{
  "model": "sound classifier",
  "dataset": "synthesized solo parts of chorales (CocoChorales)",
  "train_examples": 39062,
  "gain_aug_db": 6,
  "time_shift_ms": 100,
  "n_mels": 80,
  "hop_length": 160,
  "input": "log_mel",
  "spec_augment": false,
  "win_length": 512,
  "targets": ["instrument"],
  "num_classes": 13,
  "arch": "wavenet",
  "norm": "batchnorm",
  "padding_mode": "replicate",
  "depths": [18],
  "kernel_size": 3,
  "stem": "single",
  "widths": [384],
  "loss": "binary_cross_entropy",
  "init": "small_normal",
  "residual_init": "none",
  "optimizer": "muon",
  "muon_scale": "match_rms_adamw",
  "learning_rate": 0.0047,
  "momentum": 0.95,
  "nesterov": true,
  "orthogonalizer": "polar_express",
  "adamw_lr_other_params": 0.001,
  "max_grad_norm": 1.0,
  "magnitude_pruning": 0.7,
  "max_steps": 15800,
  "batch_size": 64,
  "epochs": 25.9,
  "lr_schedule": "cosine",
  "final_lr_fraction": 0,
  "warmup_steps": 1580,
  "weight_decay": 0.05,
  "adamw_weight_decay_other_params": 0.01
}
Rows from block 8, named by matrix and row number. Rows with one number belong to one channel. Each number is 128 + 32 x the weight over its row's rms, rounded and kept within 0 to 255. All counts start at 0. Numbers have three digits each. After the name is the row's rms in percent of the matrix's.
# filt: filter width-3 conv, dilation 8 (model.blocks.8.filt.weight, 384x384x3), inputs 172-214, a 3 kernel for each
# gate: gate width-3 conv, dilation 8 (model.blocks.8.gate.weight, 384x384x3), inputs 172-214, a 3 kernel for each
filt.73 102:128137255128128128128128201076128128150198128128128052128157128230155128064152128169128128192128128212128191128053099128128128255128128128059128100128128038167173112128041164128128128068128128128128189128128128086082128128100128065080064128128128128036139128128128163121128140128128128128207129105128128128128128128128161128128128128069128173128128128128128128128061128128128091128128197
gate.73 096:128128047013128128128128128128128172128128186128186128154128203128107068128064128128128128082128128050128128128128128128128128128111184128128095093214128128128078100128218128128128065128128128128128064128128086128128128128193128128122128128128128128188128128186128128128128128128128128128166128128128128128105128128142128169066128168128210128128152181128228128164128128128128128041015166
filt.74 102:128128128128070058128143162128191128128128156128128128128128046018128128032128128128128051128090128128128109116128128159128094128128069046128128128128128128128128128128128128128128208135128065128128128128128128128128087128107231128128061128128128128173128190128128128128086111128128128128128128128128128209128128128128106128128128052235093128128149123128179180128128128128088128128128172
gate.74 102:084128128128128126128128088128105013114128128074112128128128128128128128137128160128128128128128128128128122195128128128151128128128083128128128128128095128061128079128128128128079255128255128128255128108128128203128128128178219080070128128083185152128128088128128128128128157128128128128128090128128128128128203128128128128145068172128128128128128128128128041128099128128128190128128128
filt.75 098:128128128128128225128128128182128128195128177227128128128182128086198096128128128159227128128128128113128128128128128128211128128128128128128128128128140128043128128103137128128128171000047128128128197128128182128128082055096128128128128128061128128128128128128047204128153070128128128128128128128128160128128100222128062128128128107128128128128128062083179128149152139128128128128128128
gate.75 100:128214227128128128078128128183128128128128128128087128128128077128128128128128128128128055128128128128128128128128128128128128128128128128091128125128244128128128128128128128128128128128128128147042128128128128128128123128128091128128135128128128128087119128128086128128115128128128195093128128128128128128128128128128103128128128039110209128128128128128084128128167158128128128128128128
filt.76 098:128123128156128128128128128128127104128128128128075128128128128128128128128128151128219128128154128128178179128128128054128128128128128128128128128128128034169128128078128128128128128128128128128128128128128128128128128219128100128128113128128128128128183128114128128128128128128009128167077128128128113156128168115128132128069128128158128128128128128137128128128128128128043128194189128
gate.76 099:107068128170128128152128128052128128110128128128128128128162128128205128136128112128128128168128128019128128128155071047128128128128043221128128128128128068128128197164128075088095128128128128176128128128074128128128128128056128128063128128130128179128102128128128184128146128128128128128247128128128191128121128128128128128182128128128170128128128128128128151070128169175128128128055225
filt.77 104:128128184128069128128128081128128227128061039128185180147128128128128128128128115147128045077105128128128128128118128189139128107128128057128209051150128128128128128128128128128128128175084128095213128128191128179178093128128128128128128128128128094128128040128053159128128128128128135128128128128128093128080030128128146128114128133128128124128066128128128077128128076128128185128107128
gate.77 096:078128128128128128128128128148128128194128191128078128128128128128128128128095113128128127128128128128128128128128128128128128199128196128128128128164128128215128128064128123128081128128128209128128128128128128128128128219208128128128128128128128128151128160128185063128128128128128128128171128128128128128075020128128128128095128128128127038128128105128128128128056128128128128128074128
filt.78 098:128128128128128128128128128080128128079128128128128148128128180098128128089128163128120128128036196128163128128101128128128128128128123128128068128128128128128128128083128061128128128128128128128128128128119128128142213128128128128198126128128128110104128128041128119128128070128161160128128114128128146128128128128128075094128130157128142081221128128128195128170087083208128128068091128
gate.78 108:128050128128129128128128128082128128067055128128128206128128185128128128128127128078081136128042128128128128128196012128189128155255242128128177128128128146128128128128199128128128128128093158128128128128128092128068128128128133128128095128193128128128090128074128128128128128128128128128128128072128128128128128124128117128128128128128128063128179128128128125148128070128188103128128128
filt.79 112:128164130136122128128128128128128128109128128128052128128128082178189128128208093128104128128128069119128128128046082068128128128128128128128128128128128128074128128191128128128128174118174096074128128092128128128128128128128128128128128128128128205165128128211128128128128088128085128128128128167075128108128128128128112106128128128128128128128128128187185173128128060128128128128128128
gate.79 100:128111128167128128128128105128128128128102128045128128128095128128128128128128128128128128128128176128128153099226113128128128128128029128159128128072128128128078128077113219128128091128189152114128043128128016059128159128142128128128214172128128040128128128122180140128128128128128128072203058128128128128128128128128128139077128128165204179092097068128059128128128128128128128119128128
filt.80 100:128128128233128128128128235167128128128128128128128128128128128128096104199152128241128128128128128050128128128128128128128128128128128128128128128128128128128158128120128128128148144089128088128144128128041128132128148128128128029128128240128152128182128192128128128128128128128138128082170128147070128128016128071128128128128055128128128128032128128070128213128128128126128128128128128
gate.80 104:128128186128128128128100128176128128160128128197215156183128128161128038128128128161113128128128128171128128128128128180128128128105165128160168128128128189128128187128058128128128128128128128128128128128128128128059128128126128128098128147128057128100128179128176128128128128128128128128205128128128128128128128128128128128128188128128128128128128128128128128128128128128180127172128128
filt.81 102:128128128128128046128128128128174040128128128075128128128128128128128128128103128059096227128128138128128128128128153128156128170128032128159208128128128128128060128128128128079128128128168128128090092128128128128145128176128128128128128168128128124017128128128011048128065094128128128128104128096128128128128128128128128128104128143106139175128128128128128128128128128128067128140128128
gate.81 103:056128128128128128128109128168128191128069065153162128128128128128128029128128128128182128245128128128188128067128128137128128128128128128112128128128128165128128128128128128128128128128128068128044076063207128055128128128128173128128128054048093128128037128128154193091064128135128128051109128128128128128101128128128128110128128128128128128128128128227128128128194128128128099128128128
filt.82 101:128128128128128128175194128128183128128045128118128128128137128055128217128128128128128214128178128128119092128128221128017128128128128189110111128128094128150128128207128128086090128128128128128128144128128128089128128070206128128128128128128077128128147128128128083128128128126184128179128128128128128128128128128050128128114128177128155128128128128160128000128057120128139128128128128
gate.82 105:128128128128128128128128128128128128128128093128128128128128128128131128128128128128128172128128128128128128128128128128128189128223255108128128128115128128162128077128105056128128128128128255128107091128128118128128128128128128150128128131128192128132152157129083128067128128201128047110087128128128128117128195046128128128221128100128128101128128082128128101128128128128128149128143132
filt.83 100:128128128128128132128128128128164128128128128128128128181128128167128128128128128221128128189074128128215128128161128128128128065128128128128128128128128128128128128128128128186128128128030128128128150128128128128189044128128046067211128128192166128128128051128110128176128128128128128128128128128171123128128128166051128119081128199128204128201179167087128083188169167128128128083128128
gate.83 107:128128128128128128128093128128145128128128144128128128128128061036128075128128128081128128107128179128128128090128128128128128070180160094033098128128084128053131108128128128051128213128128113063128128128153012128128128128128128128128128128233189128128128075128160073128128128167128089128128128128198176128217149128130128128128128128131128128105128128112128128128150128077128128128128128
filt.84 095:128128128122128128128000128128128128128128135151128026128128128128128128128128111227128128128086128128069128128199128128128093128128128128128128128128128128224128128128128128128136128157128203128128065128128128128128128098128128065128128010128128072128128128049187214128128086098161128128112148189128128128128128128128128128128128142134128128128128128128174128131128074143202128128128128
gate.84 104:128128128128109127128128174128128128128128128090126070128128128128128078128044128128085128128128128057086128128128128128132208162128128128128027175128128128128128187128128128128128128128128128128128128128207104128128177128128128128071128128128128128128107128094128128128164179089128128172128089128128210128189128128128128180128128128128190128076128175128128128128128128128112164072094128
filt.85 093:128128128128128128239182106128225171128170115128128128128128091128128128192128128128128128128128128128128128205128128128096128128128177128128150128163128128128128128128128128136128128128128092128128128103128081128128128128070056197128194128083047128084204128128128128086128128128128103128211098128128198065128128128128128103128128105128128128166128128128128128195128066128128128128111128
gate.85 106:201128128128135106128128128128128128128128128128128098156128128128128073128128091128128128104128128128114041225094128128104128010128099128128128128236128128128128186128128128127128096128128128128128128178128128079128193128128251232128128128128128128128128128128128128128128128128173183128192080128128128128203128099032128128128128128128128128128128128128128128128128128150128128141128128
filt.86 100:128128128128074128128185146086128128128128128128128128128189191128179128128180128215161128128128128128128080128128128128030128128128128128128128128128128096184128144128194128087128128128144128128071128128128128128128128021191169128128128223128128089128128038128128128128128063059241072128128128128128109128128128149105128128128128128128184128128120122128128128128128128128170128128128050
gate.86 100:042046128082128112128194055128128128062128128145128128128128148143128086128128128128128128128128128128128038088128062193128128128248128128161128128100128128147128232128093128128128138128128128000128160102128128128128128193128128087128128128128128073128128053128184128128128141128127128128128128111164128128128128128173170128128128128128128128128179128128019128128128128128071128128128128
filt.87 092:128128134128128086128128105056128128128128045167144128128128128255128128128128128140040128128128128128128000128128103128171128128128128128128070128128128128128128078128128128086128070113128127128128128128128128128128128128134128128140128128098128128128128230128128128128128128128128128128128128128128153128119128148128130128128128128128128128128128128128128000128128128128128128128128128
gate.87 093:138128128128097128128011128128128128128128128128128128185128128128164128157208220098128128128206105128128128128128100128128128128128128171128128128128128128234128055128128089128128128128128010128162128128128040128128128128128128128128128187045128128089128099128128128110069128153190052128128177128128183128128167128082161186128063130064128128128128128128128128128128106054128035128128142
filt.88 107:128128128110128097128128128128128062110085128185128128097098128128128128136128128180128128128126157183128078128128128128160078128128164183128128128128128128090128128128128128128128128128128149128128128128128128128128128128128128070086128128089128128128128128128045190128091101128128128128128128128101128128128128128128128128164128128128128128128128128128128157136128128128128128128128128
gate.88 099:128048128128149063163146161128128128128128128065058205128128128128128032041128191079128128128066128128128247128128128128128128128090128128078147128170128064165128128136128128128128128128128128128055128128128128231128170128128128141128128128128128128128128128128182094128128128128128128128128141128128206128069128128128128128127128128128188236128128128128128069128128052128128128073065128
filt.89 102:086128145128128128172128128128128128160128128068128116166072084128128134128093186128209191128128128128128128128128128128128128078128128128128128128120128128128142128128154111128128128212128128128128128255128128088128098128129037128085128128125128154128154192128128128128199119128224128150128116128152128136128159128128185128023128128128128128097128128128034128106128128128128128128128128
gate.89 091:170128128128128128128128128128128128128128128054128178084128128128174042104128128219128128128128128128128128065128128128128128089128128128186066045128128128242213128186128128063128179128128128128128128128128073128128128128128128128128128128128128128128128128128128128128128128128128128083192154157128128128128128128128151190128078128128128185128102128128208128021128128128128128128105122
filt.90 111:160128129128128184128128219128128128154128128128128128157132128128128128091128128000128128128128069128169157128176128128128122181034128128029128128215076008128128128142128128128128128000128128128128044128128102098128064128180128128128211128116101128128128128128160128128128128122128128128128128128128128128128128128128140128128062128128128128128128128197127128175128128128099128128128128
gate.90 102:128128128128050128128128128128125128128128054128128128128128053128128128128128065128128086177128128128128128128128128128153128184128128160128144128068046206128128183223175128094128128255128128128128128234216128128186128068128128128122082161128066128128128128128128128128128128128128128111128053128128186103128128128128128128128128128128145128128183128128128128128128090128128140172128128
filt.91 094:128087128128048000128128128142128128095128128173128193128098128024160188225128128128128128128128172128128128128128128128128128097128128128128128180128128175128128128191128128128128088128128128128243128128113128205196128128128128101128128128181128128128128128128187171128139128128167143128128128054128038128113128128128128128128191170128128128128096128128158128128128128128128250113128060
gate.91 097:128172128083128151128174128128128128128128128128128128128128128128180128128128128128128149092128128128165128128128128128091130128128128128128128191163128128128128128128044128238128128128128128091128128084128128109190092128128051175128128128128109199128128128058128128128128128128128204128178128128128128050128128149073128128233128128074104128128128128128128128128128128128128128128128128
filt.92 092:128128128051128128128092104128079128128190128096204128189128128128128102128212128054128128128128171128128128128128128128082128128128128128103128084128128128128128183077088096128128128128198128128128016091128209128104128128128128128128128117128128255128128168128128128128128128128169128128128128128128128128053093126128128128128128128128128056044128112169128128163172128128128128128128128
gate.92 096:128118124096128128128128128128128128090128128195128128128128128128128128128095128128128128114078128128128128128182128128071128128128128128128128173150128128128128128128115128116128128128128128128128108078006128128128128128154128128128128128128128093128128128133255128128128237128128128128128128128122087128128128128128128128128191128128139128128128018128128128128113128081128128128128128
filt.93 099:128128128176128185188128128128128128128128128128128128103163128128128128128128128190076128138039128128128030128128128128166128132128128128128128128128128128128255192128104178128077059128128128128202128234128128128128128128128101128184096128209089213128128128128128195128128128128128128128169219128128128187128128128090128128128128128068128128128128128128223080128062061128128128128128048
gate.93 097:128061179173128128128129099205128128128128128149128128120128128128128128128128103145128255128069183189082092128128128128128054147128098190128128128128128128128128018097128136128128157128128128089128181128128128069128128128128037128128128128128128128128128128128128128179128128154128128092189128128128063128128128128122128128158128128128128078128053128111000128064128128128207128128128128
filt.94 096:128128128128128128128128128128198128104102128188177128128128128128128003128128128128128128088112128128206128128128128128128128060131128128128128141128197128128128128065214097128128128128128128128128196128128128202128128128128128128128128128242176128128128135128128183128128128128128128128128128128044128128128066128128133128128128128128031128128128153077128128128128128128128128128044128
gate.94 103:148128181128207128020128128128128128115128128128128073128128128128128188128128128128128128128128128128128147195128128103128128128098128227128182128128056128160128128128128084128128128128128128128216128128128163255169128128128128128128111128097128088128128128077128128128170128095128128086070078128128128128128128128128128128128128128118198147128128128128128128128128058128128128128177128
filt.95 097:089116128128065162128128128128128131128128157128128128128184128117128128128128128128128128128161128129128141128128128128128128128128128211128149128169128113128128128128128128128128128082191128128111128156181128128128128128128088128047128128198128128128164227128128128128128128128128128128128128128231200128181128128128128170128128128128128055128128128038128128128128196128146177076128128
gate.95 099:128128182109128102128128128128190139128128128128128128128128128132128128146128128128094128088128128128128174128128049128128128128128178128128128081128173128128128128128196128128128128128128128128128128128128203128128128128128218214148128128173128075047128128128128205181128128128128128128167128128128128128128128128128133128128128128128158128128128128128128128075128176063128128128128163
filt.96 098:128128128100128128128128248128128128128092128103128128180128181176128128243081128128113128128128128128128128128140121128128128128128003195146128100128128128128128128128128159183183128128128128176128128128128128128128128057126128113128128060128128128128128128128128128128128128128128156128128128128128128128128128128128097128128128128128128128128128128146128105102083128128128128128128128
gate.96 101:062128050128192128128128128128217128050128128038128128128033088128128219128079128128128128128128128128128200128128128128128137128128171128065128128128128128076128128054126128128128128128128128128191128128128128166128106128064128192131082128077067119091128192128128186128128128091128128128128128128128128238128128128128128128255128060128128128128128059148128128110128128128099128182128128
filt.97 101:128134128128106128128167067109128107128128142128128128128128128128051128149128128128255128082128128128092128128128128128157128128128128128128128155148128128128128111128128128128179128128128128128128128128128128128128128128207128128128190128128055128117128128128128128128178128128128128128179195189120128128159128128128128128128048128128128128128128128128128101128128128085189169128158128
gate.97 101:121182216157000128128168184128128128128128128166128128128128128128128128168128128128073128196110128039128255128128128128128128137128128128128128128092142128128128128128128096002125128164128128128128059128128153128031210128128043031083128128128128128128128212069128128128128128128128128128128128046092048149199128118157128128128105053177128128131195128100128128171078128128128128092128128
filt.98 107:128128128128128077128128048078128128128128152128128128162128128164168128105110104128128186089129128128193046128128061128037128079130021128081128128118128128128128128128128089128128192128128128128179128109128128128160128128093128064128128128128128081143057128128128224112128128128128128104128128128151128176128128079128128128128128128128128128128128128128128148128128128170128128128128082
gate.98 099:128128125128128128128128128128128216128128168056153128128128128213202175128139128128128128128128033128128128128128128128009000091128128150128128128128128128128128173128128128077075128128128128146145128128128157128128128128128053128020128128168159193128133128128128128128128128128076128128231131128128128128128128128128128128128128070128077128128128096128128128128000058160070174128053128
filt.99 104:192155128128128128128128128042128128128128128128128128128128128128128128128128128163128128054128082128128128128128128096225128072210200128128128128128128128128128152077158128042128128128080200128128128226100043109128128128128023188128128050128128128128128128094128148193128143128128128090128128128152146153128128128128128155128128125128128128128130128128128085128128128169128128177128090
gate.99 093:128201128128128128128128128128128125155128128128128128128128128128069033015128128128209128128128128128086016164242128146128128084128128128128128128128128128128128128178128223128128128128128128128128128128128128128075128128128128128128128128099128128128128128128128115060128128128128128128140057059128128173128128128128128128128128128128037046128128128128128128128097128128128128128128128
filt.100 101:128128128128128079128128192128128128128128149221165128078128128128128128128128128128128128128080128128128128053088128128128185128128128128128156149128128094087128128117128142152128128086128128080128128128128128128128128154061197128128077128193128138128198128128088069141128128128128128144170128099128087161182128128128128128144128128193089128128128128112226128128128128128128103191128128
gate.100 107:128128128153011128196128104128076128151128128128128128133128128088128128128075215128216176128128128071128051128128128128190106128171128073120128128128128128128255179128128162176090128128128128128128128128128007128128188128119128128128128095128128128159037127128128153128128083093167128128144128128196149128128128128128128128128128128128228208128128128128128051128128128128153128101128136
filt.101 104:056128150128128233128072128061128128128105156128128055128128081128128128128128128128128091128128128171032180128192209152141128166211128128128070110128128128128128128128128128128128088128093128128045128175046128128128128151128128128197204128170128128128128128128033128189128128128128128128128128128128128128183128128128128163128066128128128198128128218100128128128128128128140128128128225
gate.101 099:065128128138128228128128128128104128166165128128128128128128128055128255128089128128128128128130128128128229128104122128073128128184128128128078116128128128128128128128128128128165220128245128128128128128191177128128128128128108128020128183128164128128128128128073128128128165128128128143128128128128128128128128128128128089128128128128128128128128099128128128128082128128128128128128128
filt.102 108:128128154128128128140205128188128128182128128128128077241128128128128084128128128158128128128082128128144128128128128128128128128128128058128128128076128203128095128105128025128095128088044128255112128128128128128128128128104128133128128128128128128128139128128128110128128158195128140019128128201189201128128077128128128128128128128128070128128128022128128128188104172128128183163128128
gate.102 102:128128026128128128045082128128128074128096212128030128161128128128128128128128069128128128147152128128128128163128128128167128128128128098078128212141128128128128128128055128128128128128128128197140128120120128197188128128128128160128128128128128128187128128175128187128128128128122121128128128128128128128128128173109017128128049009128128149128128128088128128073128128128128128128128128
filt.103 099:128128128113003128128041128128128090128128202128134069128040128164128128143128208128092209128128128128128051128128128128128128128128128128128184128108128128128128128128128074128069128128128128029107179128128128128128128128128128128158128114128128104128143118109128128128128128128128202128128128163128128128128128128114128128128128128128128128062128128128128128114128128128128128128128128
gate.103 101:145128128128093128111079128128128128128167178058128128128128128128128128128067052128128155128128213128054144128128128167128128209128128128128128128128189128048128128128128128128128128128128128128128044090128135155128128128128128128128128128128128128128128128128128128220128128128128128128128128128128128128022128128084105106128128040128123128116128128128196128159128128128128128128128128
filt.104 099:128128128128128174183128093128128128128128128128128035088128128128128128128078113128069128128128118066099128222128128128169128128052128128128180113224128128128128128094128128100128128125128128128128071128032158128128128195128128128128128128166233128128128128109128128128180128128128128128096128128128128181079089128128198224091128128175128128128128128128128128128161128128128128128111128
gate.104 100:080103128128075255106128128128128128128128128128128128128128128128128128168128128152037177128128128128067131128170128128128128128128128128128128045128128128128128090128128128128128128128213128128173128197128128128128128128051000255174146128128213152128128128128128128128128128128128128128048082128128128128128128128117128089128219132151128042128128128128128255128128206103128128128128076
filt.105 101:128072128128128175128128128164128128128177128046121128198128128218202128128128128128128128208164089134128167128128128128136128128128128156128128128128128128128128161128050128128128166128081128128128128229186128128128128128128195128128047128128208128128128186128128128124084124128128128128084128128128128128142128135167160172128220128094128128041128128128091146128209189128222128128128128
gate.105 098:098051128128128128128128128128128150128128128128156128128171128206189128128128128128128081128193128128211075128128128128182128128128128000062128128174128128128128141128128230128128128128128128096064057143128128186128128145128059128128128128128128128128128128171128128128128128128128128128128128128128065128128128128192150128128242128128128150095176128162128128128128249128210128148035128
filt.106 095:061128128128208128128128194128128128128103128128039094128128128128128045128128128128066128128128128116128113128128128128128128128097128217122221128128128190128128128128128128071128128128128128088068128128128095128128076142042068128128128131202008128128073128128128002128128128042128128212102155128128128128106128140145103057177128128128128126128128128128128128128055128128128128214128128
gate.106 094:128128153064128128128128128128074128139128128212128128128128128128128196172128128128128128098128128128075084128139128159128146099128128128128128128128100128128128128128128128128128228128128128178167128128128122128101128158128128128128128128174128128128034128128128128128128128043128128128155146128128128230128128058128138128199188128087128146180100191058128080128128142128212128156187128
filt.107 096:128096255128140167128035128128128153128068128128128128128147128128128128128128128128128128240128128128128128128128148128193165128201128181211186164128128128248157166128068150128128128128128128128128176128128128128128128128135128128128128128128106052128128128255128128128128114128182128128168128128128118128128128128128128128128128128128082088128128128189183128128128128209177128067128128
gate.107 100:128128201188128123128068128128128128175145128128128128177128128128009098128128128128038150128068102064075128128128128128128180128128128128128128128128098199128128250128128128128128128228128128169024128128128082128173128128170255094128128128128040128128128128128128128128128128128128190182128128106052165128104128128128128128128128128043128136128128128128128173111159128047200128078085107
filt.108 093:128128128128128128086128128128128036168128128128128128128128128128198106101154128128072128128081128128128128193128128162128085049128128098128128128176061193128107054215128057128128128128128128128128128086128128150128128072128128209128117182062128128128128128127128164128128128128128128128128128128128128128128151128128128040128128128128163174128136128128128128128128128128219128128128128
gate.108 098:178144128128128197128128128054128128079128067128128016128128128128143133128128128087128128128221101128177128111128128128128128161128128128128128128128128038128107128128153097128128128198128128120128128128128128128128102128183128128128128128128128128050128128174101128005128092110128199128128164128128128128171128072128128130128128128128128128084128128128128038128128128090115027128162128
filt.109 095:077128128128128128128213128128090125062128128128128094128128171130128128128201128128128169128128128128128110128128128128128128128000128044067128128128128042128035128128128128128128128201128078128160084128128128128118128128074117109152223128128128073128128128128198067210128128152082128128128128128128128171090128128128160128128128128187128128128089128128128128128128076128061128162128128
gate.109 100:128128128128128101128109128128126128128128095203128128128133103128188128128128128128174128128128128128128128128128128128128145128128128128128128164128128128128128128128128128128128128128006128128128128128128128128128128128128128128128106128128213135128128140128128128100128128128128128187088202128128128233208084128128166128128128106128128128128128223128128128128112232128128150128185128
filt.110 112:212168128128128128128208128165115128135145128128128128176128255116184128128186048128128128128128128128073128182058128193128128128128097145128128128128143128158128197128128128190185128128128128128128128071088128128045128100078128068128128128012128198128128128107128093062128128164128128128128128171128128057128143077091128128162128128064059128128128128128128128137172088128079128128087128
gate.110 100:128128128128128106128128128181234212128128128128128128128128128128128128174179166128128128128123128128128138128128128128128128128142128090128128128154128252128194128128128128162128128128114128128128128128128128128128128066128128217128128128128128128128096128128128128128161174128128105104128128177128128128128128128128128128128128128128128128128166169195255213128128128128128074166128221
filt.111 095:128128128128064128128128128073102128065128128081128194128128128128128128162128180128156128128128128128128128131128128068031128128128128128128128128189236166128013050128128128128128128128254089128128078087128169052128128128128128128128073128128057093128160128128128128128128128128179128128082128128128154186128092067128128111128128128128128128189147128128128188128128137128052010128113128
gate.111 098:128128128128128119128128128128128128128072129189128128128128166128128128128128128150128128211128128085128128128128128165082128128128128128128240128128128057128189128128127088128255128128128128194128172090127128128060125128128067199214128128071128128151128128128032128128195128107128128128128128128179128128128128128128128128128164169128128054056128128128128128064128069128128128128128188
filt.112 102:128128128128128128139128049208043174128128128128128145128184128128128128128128128128083128109128128102128067041255128128047128128128196128128198128189080128128160117128128128128128128193128128000128149128128128128128128193246228128162128128128128128128128128111000084128176128128128128128128128052128128128149128128128128183059128128128128128128161128063115128128128128128128128128128128
gate.112 099:128128172128128242128128128128128128128128128128128128128128128128027132128079073128128117128128128101128128128128211093128128166128151128095128125089128128128128128128128047128128128040034064128128128128128184128195066128086128224155128032128128164093128128128128185119136128128128128128251128128128128128173128152128098128128078128128188143128145128128128128080069128128071128128101128
filt.113 092:128128128162128033128128128128128064128128128128128128096128189128128128128128128180128128078128128128128128061128221211128193198128128128075105128128128128128128128096128128137114128128128128128128128103175128128128128128128128128043133128175041128128100051132128165128128128128128128183136135128128128128115073128170079128033128128128128142128155128128128138128128128128128128128128128
gate.113 092:128128128154157128128128128128128128128160128128128128128105128043128128128128128128127128128128128073128128128128230093128128128128189128206128128095165084060128128128206128128128128209128128128182195128128128022128154088128128128128128128134164128128144128128128128128128128128128128128128128070128128128128128128155128128077128146128128166128128128097128128044128128138128128128128222
filt.114 095:128128128128128128128128128128053128084128128128128128128128128162128128128157128128136128128128128168128000128128240128128128128128189155128111128183128046128128128128128066041072128128128128128128213180128128128128128074128128128128128128128128170109128128128128152024185128128128128128128128128128128128083128039128128128128128128128128128141165128128128128128128211128128128128128128
gate.114 099:122128128128128128128219128128128128128070128058212128128128128128128128098092128128128128128128128128128128119128128128193163128128128128128128128128128128128128128128128069128128128128128128128128128174063110128128001114128128128128128128128128094045128128120059193141096128128128128128092128128128128038208128128128141128084128243083128189128128128204128059128068128201128128089128128
filt.115 099:151121128128128255128062128166138128128113128147166128128128061128128128128117128128128128199128128128030065128128128128214128128128128128128128128128128128128128124128083128128128128128145128128128128128163128128143128194128238255059128128066128128128128128128128128075128128128128128086128128128177128128128128128128128145128128128128128128128128198128128128128128128128128128128092128
gate.115 101:128128080076073128066128056128128128128074128128128128128128173128055025128128128169201128128129128128196128110047128090074128128128128128128128128200187128128131128128128174128128128128152128128128128128161128128128128062128128128128128128128144166128128128127099158246128125128128000069128128128128128128068128129094128128128128128128128128128128242085138128128093128128128128128128128
filt.116 101:128128092128090253128201128181192128128128136173128101093081128128128233128165128128128209128128070128128128144200054128128120128092128128177144128128128123128128128128183128161128039128128128128158128226128128128128128128128128128128128142128128128128128128128128128187128094128128128128128128128128184128128128242189057128128128128166005128128128128128108128236128180128128101080128128
gate.116 104:172113128205191128128128128066128128128128128128117128071069128148142166174128185160128128107128128128128179128128178128225128128128128128128128128128128209217255154142128128081128173128128078058128128066085128058128128128128128060128128128128128128128128113128195201065128128128157128128007128128128180128128128100128128128128099128128190073167120056111084128132128176128128128128128128
filt.117 100:246128128128190128128143175192128190128128128128128128128180176128128128128128156128145128128128128128128222128128076066128128128128128128128128173128128128001169128199128128128165128102128225106128128128128158128128128160128198128124128128128097160128128128128128128128128128128128128128154128128221128128162206128125128128152214128128246128196128128128128128128128128128095128128149128
gate.117 103:185128128128112128201128128139128128093128128182128128198128128128128128128128128128128128048206128128084128128128047128128128128128081128128075128128128158128128128128082128173165128128128128188128128128184128128092128128128199128149128128128163128128080128128128128185128128128128128128128191166128117116128129128177168128128128079128128128128153128179128128178128128128128114052128248
filt.118 096:128078128213128092128128210128128128058102144128128050128128091076128104174128128159128128066128185177128128107150128116128128128128128128128128128128128180128094218128128128069128166128128068128128128182128128117128128128128145144106088128128128169128128128128255128128075050128155059088125128128128128128147101128128060128128128190128128066142128128168128128081089128060128128127185128
gate.118 098:128128128213128018150128128128128128128127128128128128128128128106128128128128255128128128212128128143128128109209128128128128128128128128128126213128128128128208128128128128067128128128128128128128179109128128128128128154128142128128128036128116128128128000103128187128128128128128128128128128182175156128128128128128128128128128128128128128128022128138042128128128197128128199128128086
filt.119 092:169128128128128219128128052128048128128128128128128128128128128128128161128128128108134128128159128047181154128128128128128128128154128128128051074128017145128128175141084128128052128215237128128128128037128128079128087128128172239128128128100092128128128128128128212223128128128128079083128128128128251157128128050074073090166133128128128166079128126107106188128128128128128044079128128
gate.119 091:128128128066210147128128140128128128128128129128128144153128087166128128090100128128128128128172128128128128128128128128083128128128128128128184128128128128128128128128228128151128128128128128128101128186128156211128128168024114128128128128137128128036208128128128128180128135128193128128069128128128058128128128128176128128128128060128036155128128040128128188096128128128064128126041128
filt.120 100:202128128128105128128048167128128128128128082128128128128128035128141128128128128128128128128128128128097128128128128055128128027085023128066128128043128128128128128128128128128128128128128128110172128128128128128128128179128128128034189128104128128095128075128128128232157113128128128128128128128128107128092128128189128128128095102128165128197128226121128128128128128128128128067128125
gate.120 105:128128128125045048116183128128128128128108128128128128128128128128128189028172128128128128128128057093047128128128128025128128128196128120128128128097128106128140067069128128128128128195128128059120128128128128181128128043128128193128099128128128158128128128128128128128128128044128128128128128128128128128128101128163128128128096101128128096128128128128128128201128128128128128128128128
filt.121 101:128192128128128059107128115128145143128128198128128128128128128128223128128128128128128128128160098128128128128128128128128128205128098202128128128128128077128188128128128128128173128157128128128255128152128128128128128128208128128128128128084128128052128128088194133182128128128128128128128206128128095128128114187159128128128153128128031128128128128128128236128021128128159128151128128
gate.121 098:128059128150128128181153128128168128128204128128128128128128128128128164063193128128128128058066128128128192087064128128130179128178128128128072147128128128128104128128128128083071128128128014128128128128221128128128128128128188128128128128128174085101068128128128128128128128128128128128128128200128128128128164238163128184128097128128128128128164128106074072128128153180128128031137128
filt.122 101:128128128128128078128186128128128128128128128128167128128147128128128128173137128169128049128128190099128128128128128106117128089128128128203128128128128128128128128128128200061128128128088128105128128089128128040128128053128128128128178128099128128128128128128128128204181128116128128128128128128221063128128095089185128150128188128128128128128128087128128128128128128128128128225128128
gate.122 097:128131166128128128128128102128128128128128128140128128128128128128128061128128128058128128119128128128128128128128201128128076128128080128086103084128100128192202088128058077128128026064113128128128128100128194128128128154128128128128128085128128128047159128128195128128128128128128128128128128128128128107221128128128163128128139128128128128128128128128073128128231188128128128139161128